A small contrastive audio-text model, trained from scratch.
Model: 20.9M parameters, log mel input, encoder arch wavenet, encoder norm batchnorm, encoder depths [14], encoder widths [320], text encoder width 128, text encoder layers 7, text encoder norm layernorm, text encoder activation quick_gelu, text encoder moe expert_choice, text encoder num experts 16.
Training: soap at rate 0.0047, 7100 steps, batches of 64.
Data: trained on read English sentences (LibriTTS-R), 15625 training examples, 29.1 epochs.
Rows from expert 9 of block 3 of the text encoder, named by matrix and row number. Rows with one number belong to one neuron. Each number is 200 + 20 x the weight over its row's rms, rounded and kept within 0 to 999. All counts start at 0. After the name is the row's rms in percent of the matrix's.
# up: expert up (text_encoder.blocks.3.mlp.up, 16x256x128), inputs 0-127
# down: expert down (text_encoder.blocks.3.mlp.down, 16x128x256, transposed), outputs 0-127
up.19,088,200,202,201,189,235,182,224,216,214,212,201,229,206,242,198,195,194,213,175,168,185,210,242,257,214,205,184,210,155,161,173,181,179,183,208,198,193,198,203,204,221,213,215,202,182,137,221,186,215,178,209,208,199,232,181,168,165,237,207,189,203,168,205,168,237,251,185,192,179,185,201,212,223,187,187,187,215,204,217,192,199,211,183,176,206,170,187,198,202,174,222,172,189,203,226,233,205,203,205,200,194,194,211,198,193,187,184,208,188,191,210,184,200,203,208,168,216,183,222,178,223,201,185,214,196,180,219,216
up.20,088,192,199,210,201,236,189,221,205,209,209,197,231,202,242,210,177,189,199,178,198,196,218,245,271,210,208,189,213,165,160,181,177,172,182,202,201,198,199,200,203,217,222,213,210,171,144,224,186,224,181,217,199,202,228,191,168,172,226,200,198,215,159,208,165,233,235,180,187,189,183,197,210,228,189,189,183,225,214,211,194,196,224,189,181,202,169,193,198,198,177,227,178,194,216,232,232,203,215,197,194,200,191,215,205,192,193,191,213,203,194,208,189,214,205,210,168,229,181,231,191,210,204,185,207,206,165,214,214
up.21,097,202,212,191,180,217,196,194,194,220,171,218,232,177,209,224,212,198,190,208,216,196,202,209,231,219,207,226,183,238,225,232,246,210,199,183,204,179,151,231,203,214,203,222,192,203,201,193,191,182,224,203,215,197,212,179,182,165,188,220,210,209,180,212,164,200,178,187,216,168,204,186,233,180,218,246,192,195,199,156,166,222,219,183,210,213,184,211,220,219,220,181,166,183,223,182,161,199,174,196,228,175,232,224,204,193,192,217,218,195,203,205,209,246,191,176,202,157,189,168,203,204,211,199,202,195,197,200,211
up.22,106,234,226,187,197,194,186,202,187,210,222,243,225,184,191,195,213,201,224,231,170,181,202,188,199,199,210,203,205,140,164,186,209,201,184,205,206,192,200,209,189,225,210,218,215,226,194,178,174,171,195,205,207,198,265,172,200,181,225,184,159,205,230,232,183,220,201,197,189,170,200,195,209,235,197,187,227,172,210,219,185,212,206,200,192,202,191,180,188,202,213,172,152,216,206,215,178,236,196,199,198,197,186,202,186,188,213,190,206,209,159,195,207,164,183,221,212,188,176,161,194,225,178,216,219,206,187,239,194
up.23,104,153,175,222,234,250,181,192,198,204,182,185,209,184,192,206,162,189,163,181,239,194,212,223,225,198,197,197,193,209,199,207,198,181,207,203,206,207,186,195,189,191,200,201,211,198,147,235,198,225,200,192,186,221,187,215,164,196,192,203,203,223,144,183,193,197,167,193,203,206,202,195,209,204,216,226,180,209,246,203,223,181,227,196,205,178,193,227,182,192,214,212,204,181,222,184,230,197,224,184,187,205,174,227,216,194,213,204,215,201,216,219,198,233,201,194,186,198,230,233,228,171,197,192,139,229,214,199,205
up.24,086,197,204,228,224,232,201,203,200,205,229,211,232,186,215,197,171,197,233,179,195,210,205,255,215,190,214,189,241,141,154,193,177,169,226,207,198,204,197,205,188,205,200,188,209,198,173,223,183,215,185,211,184,208,230,203,179,175,218,186,179,237,155,203,183,221,231,188,204,206,169,173,197,245,195,202,182,219,206,199,204,195,224,200,187,176,183,176,186,222,189,218,174,202,223,217,228,210,226,192,200,214,194,211,212,174,195,191,226,213,213,212,196,224,199,218,185,234,199,231,198,199,162,180,186,216,181,205,212
up.25,098,194,196,210,186,224,186,221,211,205,225,214,219,217,225,204,205,201,240,165,145,203,198,239,232,221,202,190,232,150,155,188,186,179,194,210,195,203,226,206,206,226,207,180,192,190,156,222,179,210,162,189,195,196,223,193,197,165,226,187,182,231,195,197,173,238,261,183,205,201,169,186,186,225,179,174,201,214,196,208,201,189,213,187,167,191,188,169,194,200,193,216,179,217,220,223,238,200,200,207,206,209,213,199,198,190,191,179,202,208,205,197,197,203,193,199,172,227,193,211,181,217,183,186,225,208,176,216,208
up.26,094,221,198,180,204,218,219,217,198,237,181,208,230,167,199,207,238,205,183,187,204,181,205,202,230,197,221,226,160,217,221,230,241,209,214,189,179,153,165,212,197,199,211,191,181,215,238,171,219,192,233,202,225,178,205,196,196,178,184,221,218,194,191,210,177,199,195,198,232,189,178,204,212,168,201,232,198,185,200,167,186,200,205,199,203,217,198,201,236,233,180,192,187,184,224,188,168,188,173,213,218,173,218,218,215,217,207,214,204,175,234,192,216,249,171,178,189,166,200,197,195,198,225,191,206,205,166,202,217
up.27,090,183,190,207,204,233,194,219,204,207,196,194,221,200,237,216,169,193,168,167,216,201,216,239,271,217,206,183,204,201,184,188,188,172,183,206,203,204,204,197,210,218,224,222,209,166,143,235,190,232,191,212,193,207,214,205,167,181,203,212,208,200,149,202,170,212,224,184,185,190,191,204,200,210,206,198,180,238,229,210,200,192,232,190,187,204,172,209,201,193,165,226,186,193,217,232,235,192,223,188,194,206,186,222,215,201,195,195,200,203,201,210,186,224,212,210,158,231,186,231,204,200,224,178,187,216,175,211,208
up.28,095,220,191,193,205,219,193,202,192,204,187,181,231,167,206,232,234,195,187,178,201,185,192,210,230,210,219,224,180,213,197,226,229,211,190,180,178,153,183,202,201,216,210,176,161,206,236,187,227,226,245,198,209,182,221,203,187,173,179,208,203,198,186,213,155,196,204,196,213,182,170,189,213,186,177,230,191,196,177,178,210,220,187,209,222,218,187,203,219,239,214,193,200,170,218,186,172,192,185,210,207,179,225,226,203,224,222,236,212,191,217,202,233,248,156,179,204,178,192,215,203,187,210,203,202,189,165,198,225
up.29,116,225,214,198,208,206,186,183,183,217,221,251,219,185,198,197,217,205,238,217,163,193,201,214,193,199,212,202,218,122,164,195,222,220,196,195,220,187,210,214,196,220,199,204,215,232,191,181,161,170,178,197,211,203,252,166,222,195,226,179,165,192,221,227,191,216,217,192,194,182,184,179,185,234,200,178,222,173,193,218,194,202,203,216,197,193,189,170,202,215,210,176,161,210,212,212,193,228,187,203,197,221,189,190,176,187,213,179,207,198,178,206,226,165,199,212,214,185,202,173,191,222,179,207,223,207,186,233,204
up.30,090,243,205,209,199,222,226,210,210,166,168,196,208,160,172,210,225,215,184,192,208,209,219,186,220,193,222,209,206,234,228,141,201,196,197,213,182,203,173,215,213,197,214,209,172,170,211,168,219,175,219,193,203,215,174,174,196,190,199,203,182,185,185,165,163,192,173,198,226,185,206,214,196,176,188,203,202,199,174,196,178,226,190,195,196,222,206,200,218,213,215,204,184,270,156,177,182,202,194,200,201,177,193,207,205,199,191,221,223,182,197,216,184,203,178,159,193,203,206,203,207,238,183,224,170,194,188,182,231
down.19,092,180,214,199,211,189,188,198,225,225,206,197,187,220,168,221,197,237,183,201,235,197,182,169,205,195,225,185,210,180,237,230,193,183,209,230,184,183,212,214,193,174,216,225,148,200,186,225,209,189,225,191,214,206,184,212,190,209,221,214,194,204,178,203,197,166,194,225,183,198,241,239,230,152,214,212,210,176,257,197,195,188,194,211,199,217,238,214,227,180,213,222,205,214,192,181,199,167,199,184,191,220,210,217,200,236,216,234,199,222,175,212,187,189,226,207,208,200,204,205,226,191,218,189,224,201,248,189,201
down.20,087,187,210,198,201,193,191,189,228,214,193,202,179,228,170,212,193,239,186,201,223,194,193,170,194,195,215,173,208,178,231,235,194,182,212,218,177,188,209,213,190,176,218,211,150,203,170,216,205,170,226,203,213,192,183,206,177,194,213,211,186,200,184,198,192,148,187,223,188,199,230,249,228,154,219,205,186,177,257,209,177,183,196,206,194,227,239,213,217,183,203,216,198,199,182,183,195,164,197,174,195,208,205,221,194,224,222,237,208,222,176,213,187,181,217,213,213,191,206,200,220,191,202,189,226,202,247,192,186
down.21,088,215,196,206,207,221,223,194,184,190,198,191,203,166,232,207,208,179,216,200,177,211,231,212,178,181,205,230,205,212,189,188,195,210,188,188,203,184,180,189,206,228,180,199,243,185,209,164,187,241,190,184,195,189,192,184,192,166,198,200,232,212,222,227,199,237,201,190,210,174,195,183,186,217,205,209,209,229,167,199,219,194,229,181,214,179,169,166,216,206,235,187,178,182,242,244,230,248,191,200,229,180,191,169,223,162,178,166,217,186,229,233,227,206,189,188,194,207,203,194,206,193,190,194,178,178,193,220,215
down.22,111,151,190,199,215,194,188,219,239,195,176,205,187,229,181,180,198,217,167,208,229,171,147,171,206,233,218,209,181,216,210,217,196,221,197,212,228,196,202,195,225,164,214,225,167,197,198,229,215,196,181,188,207,226,168,216,189,228,196,214,207,197,152,211,185,203,167,192,197,198,211,212,230,178,222,207,212,153,212,193,183,207,188,178,191,198,215,215,222,188,208,224,215,184,190,148,230,202,157,203,201,211,188,184,200,206,207,198,185,196,179,199,196,192,230,179,188,214,196,224,207,209,230,211,163,203,180,179,213
down.23,118,232,199,209,188,181,186,171,216,202,208,207,186,225,185,211,190,205,200,193,199,195,228,217,172,168,185,184,206,144,203,199,203,182,209,190,184,228,212,207,176,184,209,167,198,221,194,187,205,169,216,235,188,175,195,192,213,184,194,214,189,210,219,189,181,151,195,214,185,218,201,230,192,218,204,172,166,203,213,210,163,187,191,230,177,255,222,232,208,211,177,187,222,187,176,238,182,203,227,181,213,188,223,225,190,222,218,218,199,217,197,182,202,172,170,224,218,179,188,202,201,208,164,212,238,224,227,211,172
down.24,090,198,200,207,195,190,190,190,216,223,189,212,177,231,192,206,189,235,177,210,225,203,191,193,207,230,204,185,191,166,231,217,199,191,201,215,190,205,196,212,185,183,235,187,169,216,180,214,209,180,224,242,206,183,181,196,177,203,204,226,196,188,206,202,181,127,205,211,194,217,219,254,223,175,226,184,169,183,248,217,169,193,176,201,191,244,235,226,215,202,179,214,211,193,173,201,189,180,192,183,192,204,193,223,198,225,224,239,206,225,187,203,186,172,200,211,205,177,194,208,204,191,197,208,228,212,235,186,182
down.25,092,177,205,209,212,209,193,195,220,227,197,187,179,226,174,214,184,228,173,201,238,201,180,186,210,202,224,181,190,171,247,215,198,193,208,239,191,199,202,200,189,179,229,224,158,198,172,219,207,188,223,208,231,200,182,197,182,215,216,216,195,210,183,209,209,154,205,221,184,202,229,235,228,151,219,208,198,188,253,204,200,181,187,186,199,209,219,213,221,176,200,221,183,213,192,192,215,173,195,187,186,204,196,197,218,216,197,234,198,224,188,231,196,188,243,209,195,182,198,206,235,161,210,178,223,196,245,179,194
down.26,093,207,193,187,229,223,220,182,178,187,213,197,199,166,240,200,209,189,202,202,187,196,224,214,189,187,193,243,218,220,196,197,192,200,197,184,205,168,185,187,204,217,178,195,239,176,191,176,191,234,199,173,194,188,186,180,187,163,210,207,219,215,226,225,197,235,185,186,210,169,199,174,179,230,194,218,204,216,170,189,214,210,224,192,216,180,175,171,225,199,240,191,180,181,252,228,218,244,167,191,219,180,185,177,221,181,187,171,236,177,215,223,216,213,176,181,201,210,208,204,209,217,191,227,176,200,180,218,211
down.27,086,209,209,205,197,204,193,182,223,198,212,191,179,221,154,219,195,237,206,197,200,188,212,176,188,163,213,168,201,170,216,232,194,176,214,212,165,200,219,214,184,188,203,203,156,203,167,208,202,163,226,204,212,184,193,208,188,180,209,207,186,212,189,186,199,151,188,223,190,205,222,234,216,168,198,216,183,195,246,211,177,180,201,224,193,231,244,214,212,190,202,198,206,207,174,182,190,163,217,173,203,204,209,229,184,220,224,235,204,218,171,204,188,174,214,223,222,189,216,184,220,194,203,192,233,199,247,194,180
down.28,090,214,191,188,205,210,205,190,181,187,194,201,208,162,231,190,200,178,200,203,177,195,209,223,185,192,193,246,214,207,206,199,197,213,196,181,218,166,168,200,206,212,175,182,223,188,193,171,178,234,197,195,206,190,182,178,182,175,208,188,224,211,221,230,189,251,183,184,212,179,179,171,188,230,196,212,204,214,168,187,204,200,225,188,226,183,161,168,210,192,227,195,175,177,238,222,215,242,150,193,212,174,182,181,224,181,204,160,226,183,219,232,227,204,174,182,198,217,207,218,193,211,195,211,173,198,181,217,210
down.29,119,165,175,204,223,213,189,217,226,203,193,201,194,229,191,184,195,220,163,209,234,178,152,178,210,229,225,213,185,195,218,216,192,228,186,224,241,199,204,194,216,166,208,229,163,197,188,228,196,222,186,192,225,219,170,213,183,211,207,220,216,210,160,212,200,198,179,197,195,201,202,210,233,170,198,218,205,150,210,184,197,207,186,177,204,194,214,207,227,182,214,218,212,196,203,153,236,199,155,201,194,204,184,193,211,217,212,208,178,197,184,209,192,191,233,177,189,210,183,231,215,207,226,202,177,199,170,163,224
down.30,095,215,191,199,199,210,217,200,193,184,208,198,202,175,238,196,199,170,217,193,165,215,219,246,190,201,190,245,200,199,191,189,206,205,203,174,201,194,194,187,200,219,169,192,253,184,190,175,193,243,196,184,185,180,208,182,192,165,190,186,218,210,243,214,216,243,205,187,200,191,182,168,186,238,184,196,194,221,162,185,232,202,218,178,218,179,158,170,187,213,219,193,195,196,231,240,227,236,196,193,208,177,184,170,218,164,197,170,223,179,219,213,218,210,170,187,196,207,203,203,189,204,201,200,185,191,184,220,210