{"encoder_arch": "wavenet", "model": "contrastive audio-text model", "dataset": "read English sentences (LibriTTS-R)", "train_examples": 15625, "n_mels": 64, "hop_length": 160, "input": "log_mel", "spec_augment": false, "win_length": 400, "tokenizer": "word", "vocab_size": 8027, "loss": "sigmoid", "embed_dim": 256, "encoder_norm": "batchnorm", "encoder_depths": [14], "encoder_kernel_size": 5, "encoder_stem": "single", "encoder_widths": [320], "text_encoder_causal": false, "text_encoder_width": 128, "text_encoder_layers": 7, "text_encoder_norm": "layernorm", "text_encoder_norm_position": "pre", "text_encoder_activation": "quick_gelu", "text_encoder_mlp_ratio": 2, "text_encoder_head_dim": 32, "text_encoder_fused_qkv": true, "text_encoder_bias": "all", "text_encoder_qk_norm": false, "text_encoder_parallel_block": false, "text_encoder_inner_norm": false, "text_encoder_moe": "expert_choice", "text_encoder_drop_path": 0.05, "text_encoder_num_experts": 16, "text_encoder_moe_every": 2, "text_encoder_expert_mlp_ratio": 2, "text_encoder_experts_per_token": 2, "text_encoder_shared_expert": false, "text_encoder_positions": "learned", "residual_init": "none", "optimizer": "soap", "beta2": 0.95, "learning_rate": 0.0047, "beta1": 0.95, "shampoo_beta": 0.95, "eps": 1e-08, "precondition_frequency": 32, "max_precond_dim": 1536, "one_sided": true, "adamw_lr_other_params": 0.0021, "max_steps": 7100, "batch_size": 64, "epochs": 29.1, "lr_schedule": "cosine", "final_lr_fraction": 0, "warmup_steps": 140, "weight_decay": 0.2, "adamw_weight_decay_other_params": 0}
Rows from expert 5 of block 3 of the text encoder, named by matrix and row number. Rows with one number belong to one neuron. Each number is 200 + 30 x the weight over its row's rms, rounded and kept within 0 to 999. All counts start at 0. After the name is the row's rms in percent of the matrix's.
# up: expert up (text_encoder.blocks.3.mlp.up, 16x256x128), inputs 0-127
# down: expert down (text_encoder.blocks.3.mlp.down, 16x128x256, transposed), outputs 0-127
up.25,091,197,188,206,252,254,210,220,216,195,213,159,160,153,220,220,139,183,160,243,174,193,211,176,232,205,188,222,253,133,175,182,238,170,166,181,195,175,137,174,222,227,215,227,157,212,177,218,200,169,221,141,213,225,175,209,189,201,177,231,219,245,238,207,156,209,133,198,207,183,169,204,225,207,228,259,162,181,217,194,225,208,227,250,190,194,162,191,177,192,240,204,200,202,193,216,219,131,196,225,231,191,136,261,180,240,193,196,174,215,171,194,171,213,221,169,238,144,202,191,178,212,223,268,197,164,183,211,239
down.25,084,190,183,173,172,192,164,206,195,161,175,266,199,164,228,160,172,200,203,266,232,171,169,224,193,217,199,180,163,178,213,184,214,204,263,136,267,159,253,221,217,213,195,215,179,225,189,190,193,207,209,242,233,225,263,198,247,208,227,144,156,222,197,214,214,172,163,191,176,274,172,156,214,242,190,166,166,169,205,201,150,197,206,180,196,239,232,163,200,230,163,162,215,165,196,200,168,182,195,208,185,228,179,211,199,184,173,255,166,241,243,164,206,177,203,215,206,220,181,221,168,181,227,156,170,231,240,154,226
up.26,097,197,218,170,159,186,193,205,174,176,159,203,181,241,231,217,171,235,170,174,204,173,167,194,195,182,203,201,144,292,193,251,194,187,195,231,208,219,217,208,178,150,185,267,230,183,166,157,222,221,230,194,182,221,184,264,187,199,255,156,210,206,233,219,221,180,177,190,186,174,196,180,173,240,199,181,190,241,136,175,218,231,206,142,165,227,205,193,153,183,162,159,211,193,174,203,185,188,189,255,217,130,212,180,213,243,244,224,232,238,169,212,204,184,211,158,278,164,175,170,184,202,157,204,234,211,228,183,214
down.26,098,167,211,181,200,157,222,192,201,225,205,133,216,208,212,204,237,196,190,228,212,190,211,140,172,160,222,185,240,264,193,215,200,176,166,205,161,243,149,170,161,199,231,165,231,131,174,185,232,201,212,155,160,211,208,201,181,225,187,228,216,135,237,155,205,253,179,213,215,152,208,218,213,174,222,262,241,229,126,217,206,195,201,190,207,176,170,234,210,198,263,257,170,229,182,217,218,176,179,152,171,148,184,190,204,183,195,178,206,180,169,202,203,204,188,175,199,149,223,200,213,242,193,228,170,164,130,202,225
up.27,098,253,240,185,183,180,122,238,218,184,159,183,177,225,242,193,139,212,144,193,200,232,199,172,211,202,192,176,196,269,175,213,177,210,249,207,170,217,190,255,178,216,168,257,187,223,194,215,224,189,213,207,199,210,122,211,208,209,208,156,185,230,230,200,195,163,207,238,199,179,180,201,204,215,216,189,206,174,132,158,168,189,266,166,185,198,178,230,181,170,197,177,216,195,177,166,182,196,187,209,188,155,246,151,201,226,210,221,201,182,200,170,220,208,215,113,199,190,219,172,153,205,216,268,220,267,212,241,218
down.27,096,182,206,196,193,190,233,207,206,215,199,141,209,201,212,197,240,188,189,228,224,195,210,130,187,166,233,209,236,267,179,228,223,186,161,214,159,234,144,168,167,198,242,152,225,134,162,201,205,199,194,149,172,217,216,200,161,221,181,225,243,157,219,161,204,263,175,210,219,140,218,215,211,196,234,256,241,227,149,224,214,200,204,197,224,166,172,232,205,195,249,262,180,238,180,235,232,188,181,158,174,131,193,202,206,194,192,162,203,176,177,211,205,204,190,161,205,168,242,203,225,246,181,226,181,170,136,186,210
up.28,095,238,215,184,173,149,164,239,185,183,171,190,194,222,236,211,154,226,140,201,209,180,195,176,223,191,192,175,165,277,204,273,203,187,223,234,192,230,186,185,185,176,201,284,239,208,200,165,217,210,222,175,184,188,187,252,211,226,266,166,163,174,254,242,217,183,199,224,239,172,196,200,191,216,193,206,190,194,130,172,224,213,205,175,194,187,180,202,164,157,210,176,198,212,209,181,184,194,196,237,189,137,218,131,204,214,225,229,230,192,150,199,211,194,212,127,271,160,196,180,220,210,179,207,233,249,238,202,207
down.28,098,177,217,196,205,176,230,203,218,234,202,139,212,203,197,214,236,196,198,226,218,195,214,144,189,160,228,203,236,268,189,227,210,187,166,219,167,240,150,175,165,203,238,166,233,138,165,198,227,196,210,156,169,210,217,202,183,223,185,234,232,146,233,170,205,259,187,218,234,147,221,219,217,186,237,262,243,231,131,225,216,212,213,198,220,170,176,238,210,194,277,274,183,235,186,225,226,180,188,157,179,150,189,199,197,197,202,175,202,174,172,214,216,203,195,159,199,156,238,202,219,241,198,228,189,177,136,206,224
up.29,093,233,202,198,181,152,182,252,195,214,164,180,170,206,210,232,174,225,136,183,195,186,188,191,221,207,174,206,172,272,200,218,196,212,219,230,177,234,171,221,168,155,194,222,202,212,224,193,225,192,190,141,178,199,136,249,243,240,232,187,178,177,233,259,214,166,175,237,210,198,221,206,201,223,209,234,182,219,129,199,238,191,201,149,189,178,147,227,140,157,221,198,210,213,157,161,198,164,231,233,191,156,233,188,206,224,237,221,229,194,169,213,213,202,187,121,257,128,203,168,199,210,193,221,253,207,221,210,182
down.29,096,174,208,206,199,191,234,207,211,237,203,142,213,205,211,204,247,196,187,225,222,205,213,142,192,158,237,204,241,264,190,228,207,188,164,220,162,238,149,175,171,201,242,163,231,131,165,204,225,197,206,142,176,209,215,204,171,222,182,239,240,157,223,171,209,260,192,220,227,147,227,228,217,188,234,260,243,238,149,213,225,201,208,202,226,174,168,236,214,194,254,271,184,243,185,227,238,196,195,163,185,136,194,208,210,199,196,166,210,178,181,219,216,205,202,170,190,168,252,211,227,240,193,226,184,173,140,209,213
up.30,111,195,254,215,197,200,178,214,208,199,207,141,148,230,188,161,213,200,167,178,191,159,195,170,193,206,135,243,271,117,149,202,224,217,175,189,181,227,166,160,202,141,215,208,212,184,168,214,204,169,212,148,200,174,204,248,165,196,183,202,198,205,191,213,212,197,169,236,221,203,193,200,245,233,211,203,184,216,241,206,161,253,179,211,221,200,125,204,174,198,269,190,180,189,232,163,241,211,203,201,223,182,214,241,175,277,202,148,182,206,176,206,208,171,251,191,170,136,257,200,189,158,211,186,199,214,205,217,174
down.30,098,223,205,178,200,207,173,182,201,199,178,251,195,160,178,190,193,202,149,294,268,176,217,234,194,210,206,157,150,226,218,228,201,241,250,157,227,227,178,234,185,192,222,176,233,270,186,168,210,223,224,236,220,201,208,183,238,156,168,190,222,168,207,184,214,174,143,194,194,263,178,216,185,228,193,203,179,157,150,214,217,213,224,226,241,187,233,228,204,244,170,187,206,171,156,141,207,189,216,188,215,257,176,228,212,231,221,265,151,188,219,186,218,223,172,240,225,163,230,192,215,212,194,191,133,224,196,181,189
up.31,112,139,242,142,176,211,193,174,222,243,149,200,255,196,235,213,231,225,188,247,231,177,201,239,262,168,167,199,216,237,208,193,171,192,213,157,240,227,162,210,203,212,203,109,265,221,142,190,256,203,187,208,169,177,220,218,187,183,249,178,232,221,198,238,224,233,173,204,236,181,192,167,180,266,183,176,203,223,212,201,220,253,199,171,171,251,163,217,205,221,221,211,216,222,190,198,222,210,211,200,199,214,205,200,155,191,213,191,210,158,162,215,214,190,179,186,199,180,209,183,216,157,154,173,253,142,230,239,167
down.31,131,241,218,164,216,183,242,171,212,214,207,151,195,202,213,181,186,179,187,198,189,193,192,184,175,180,181,206,223,247,172,214,200,197,207,189,196,245,193,163,201,232,196,157,239,198,212,216,218,215,259,199,175,216,235,247,172,193,192,167,199,114,240,164,201,247,145,194,227,218,197,217,195,250,204,242,189,209,156,227,166,234,248,215,193,214,152,203,224,214,212,291,216,205,177,210,207,214,203,181,206,180,187,224,262,203,195,214,178,176,217,176,239,255,158,182,222,94,243,212,198,197,196,230,152,214,131,183,245
up.32,103,200,240,206,217,229,206,225,206,184,226,157,162,242,190,155,222,213,149,181,193,165,192,160,187,214,144,233,249,112,166,192,230,212,181,202,195,183,177,192,194,163,219,191,192,179,165,217,168,175,193,145,217,182,194,240,159,186,187,215,197,196,157,191,204,174,198,236,219,192,176,202,258,214,212,205,187,203,234,225,184,234,162,229,241,177,147,190,171,190,254,208,182,195,227,156,254,194,186,202,214,182,207,227,182,286,225,142,184,217,176,206,206,169,285,202,154,138,255,206,190,142,208,198,209,224,219,208,192
down.32,099,220,205,181,200,226,177,204,201,182,188,252,207,174,168,195,192,218,163,279,280,172,202,246,210,213,205,174,156,200,222,222,188,264,222,169,232,224,184,247,187,189,209,204,206,269,186,156,220,212,207,225,245,203,204,190,241,158,193,199,191,202,190,173,203,151,164,180,192,261,183,232,197,215,165,206,183,151,179,197,240,219,228,210,233,192,246,245,194,245,165,177,220,169,158,144,231,204,229,209,217,259,212,227,199,229,252,278,132,193,199,195,209,205,180,244,240,200,219,189,212,235,192,205,165,231,212,170,186
up.33,101,205,175,287,209,182,157,176,198,172,203,180,228,165,246,198,160,198,229,172,221,215,165,211,200,212,191,209,242,246,224,252,206,208,233,252,208,282,148,253,191,245,204,215,237,197,175,163,190,207,194,191,149,190,205,213,200,263,191,189,180,140,251,223,190,244,219,201,235,173,175,189,162,221,210,211,165,175,140,198,191,223,201,259,222,197,243,213,210,219,224,171,208,188,203,203,207,195,230,182,205,146,206,179,162,169,193,214,212,144,166,205,183,180,238,128,250,206,235,194,162,193,166,205,168,197,210,159,203
down.33,101,173,192,203,207,156,234,208,185,214,180,137,223,214,207,194,253,189,194,214,217,210,226,137,193,163,229,207,230,261,182,220,218,184,165,222,189,225,138,168,172,214,240,170,231,133,169,188,200,194,192,140,181,212,230,191,167,216,176,215,240,155,210,167,215,246,177,207,210,139,213,202,203,190,245,261,249,226,160,222,222,201,196,176,229,191,169,236,208,208,253,278,176,238,186,219,242,186,199,159,170,134,173,211,185,182,189,175,202,171,187,197,201,197,209,155,192,170,241,198,213,235,196,227,185,170,124,195,213
up.34,103,213,203,200,271,281,209,230,229,199,221,174,158,181,224,221,145,186,152,250,181,180,209,175,229,189,181,233,237,123,168,175,221,195,164,172,196,168,139,183,202,230,216,191,172,230,173,211,165,179,212,183,229,230,185,202,176,193,207,236,230,200,218,194,147,208,148,206,222,173,147,196,229,233,219,248,164,178,201,212,220,216,222,257,201,198,162,190,194,207,255,230,185,183,203,238,236,142,194,208,226,188,156,252,167,239,199,187,188,223,179,218,173,202,234,170,226,159,208,202,178,187,247,256,233,169,179,218,236
down.34,099,198,195,157,138,210,167,228,184,162,195,257,204,171,212,176,222,229,203,275,263,154,178,194,176,195,233,195,195,198,228,198,210,212,229,148,245,158,226,246,218,218,198,231,179,234,168,171,209,203,229,217,257,254,281,194,238,202,226,169,159,189,169,187,212,210,163,220,173,248,183,159,233,226,165,176,175,142,170,193,210,218,200,179,203,228,226,160,204,223,164,169,173,173,150,192,193,183,171,203,183,229,179,204,192,199,198,275,159,234,226,163,199,168,210,231,194,207,189,210,178,211,242,191,176,253,211,163,183
up.35,096,215,205,185,158,163,201,253,166,186,174,175,203,206,222,227,165,204,166,184,225,198,201,208,228,212,201,184,173,284,191,242,214,204,208,243,164,235,198,236,179,169,186,260,220,219,193,183,223,217,182,146,150,226,178,260,211,245,254,178,187,180,236,273,211,177,179,240,241,174,211,197,183,243,204,241,183,221,148,179,231,203,195,153,207,186,157,221,146,183,206,199,216,213,175,179,206,184,209,237,195,165,217,170,204,214,262,225,244,202,173,204,236,206,220,111,261,159,198,173,197,187,192,213,239,203,233,175,199
down.35,093,172,222,200,199,186,233,205,216,242,207,140,212,208,203,213,244,191,191,209,218,204,215,141,198,159,230,198,239,265,181,229,215,183,164,211,162,239,151,169,167,198,232,172,238,136,172,195,235,195,207,149,174,213,220,203,170,226,182,237,237,145,224,174,199,256,184,222,229,150,227,234,229,188,232,256,239,235,144,222,227,212,209,201,229,172,173,232,210,181,267,275,182,228,183,223,236,194,188,161,186,143,198,203,208,202,203,177,209,179,172,220,208,202,197,169,199,157,250,196,226,237,185,227,187,175,145,220,218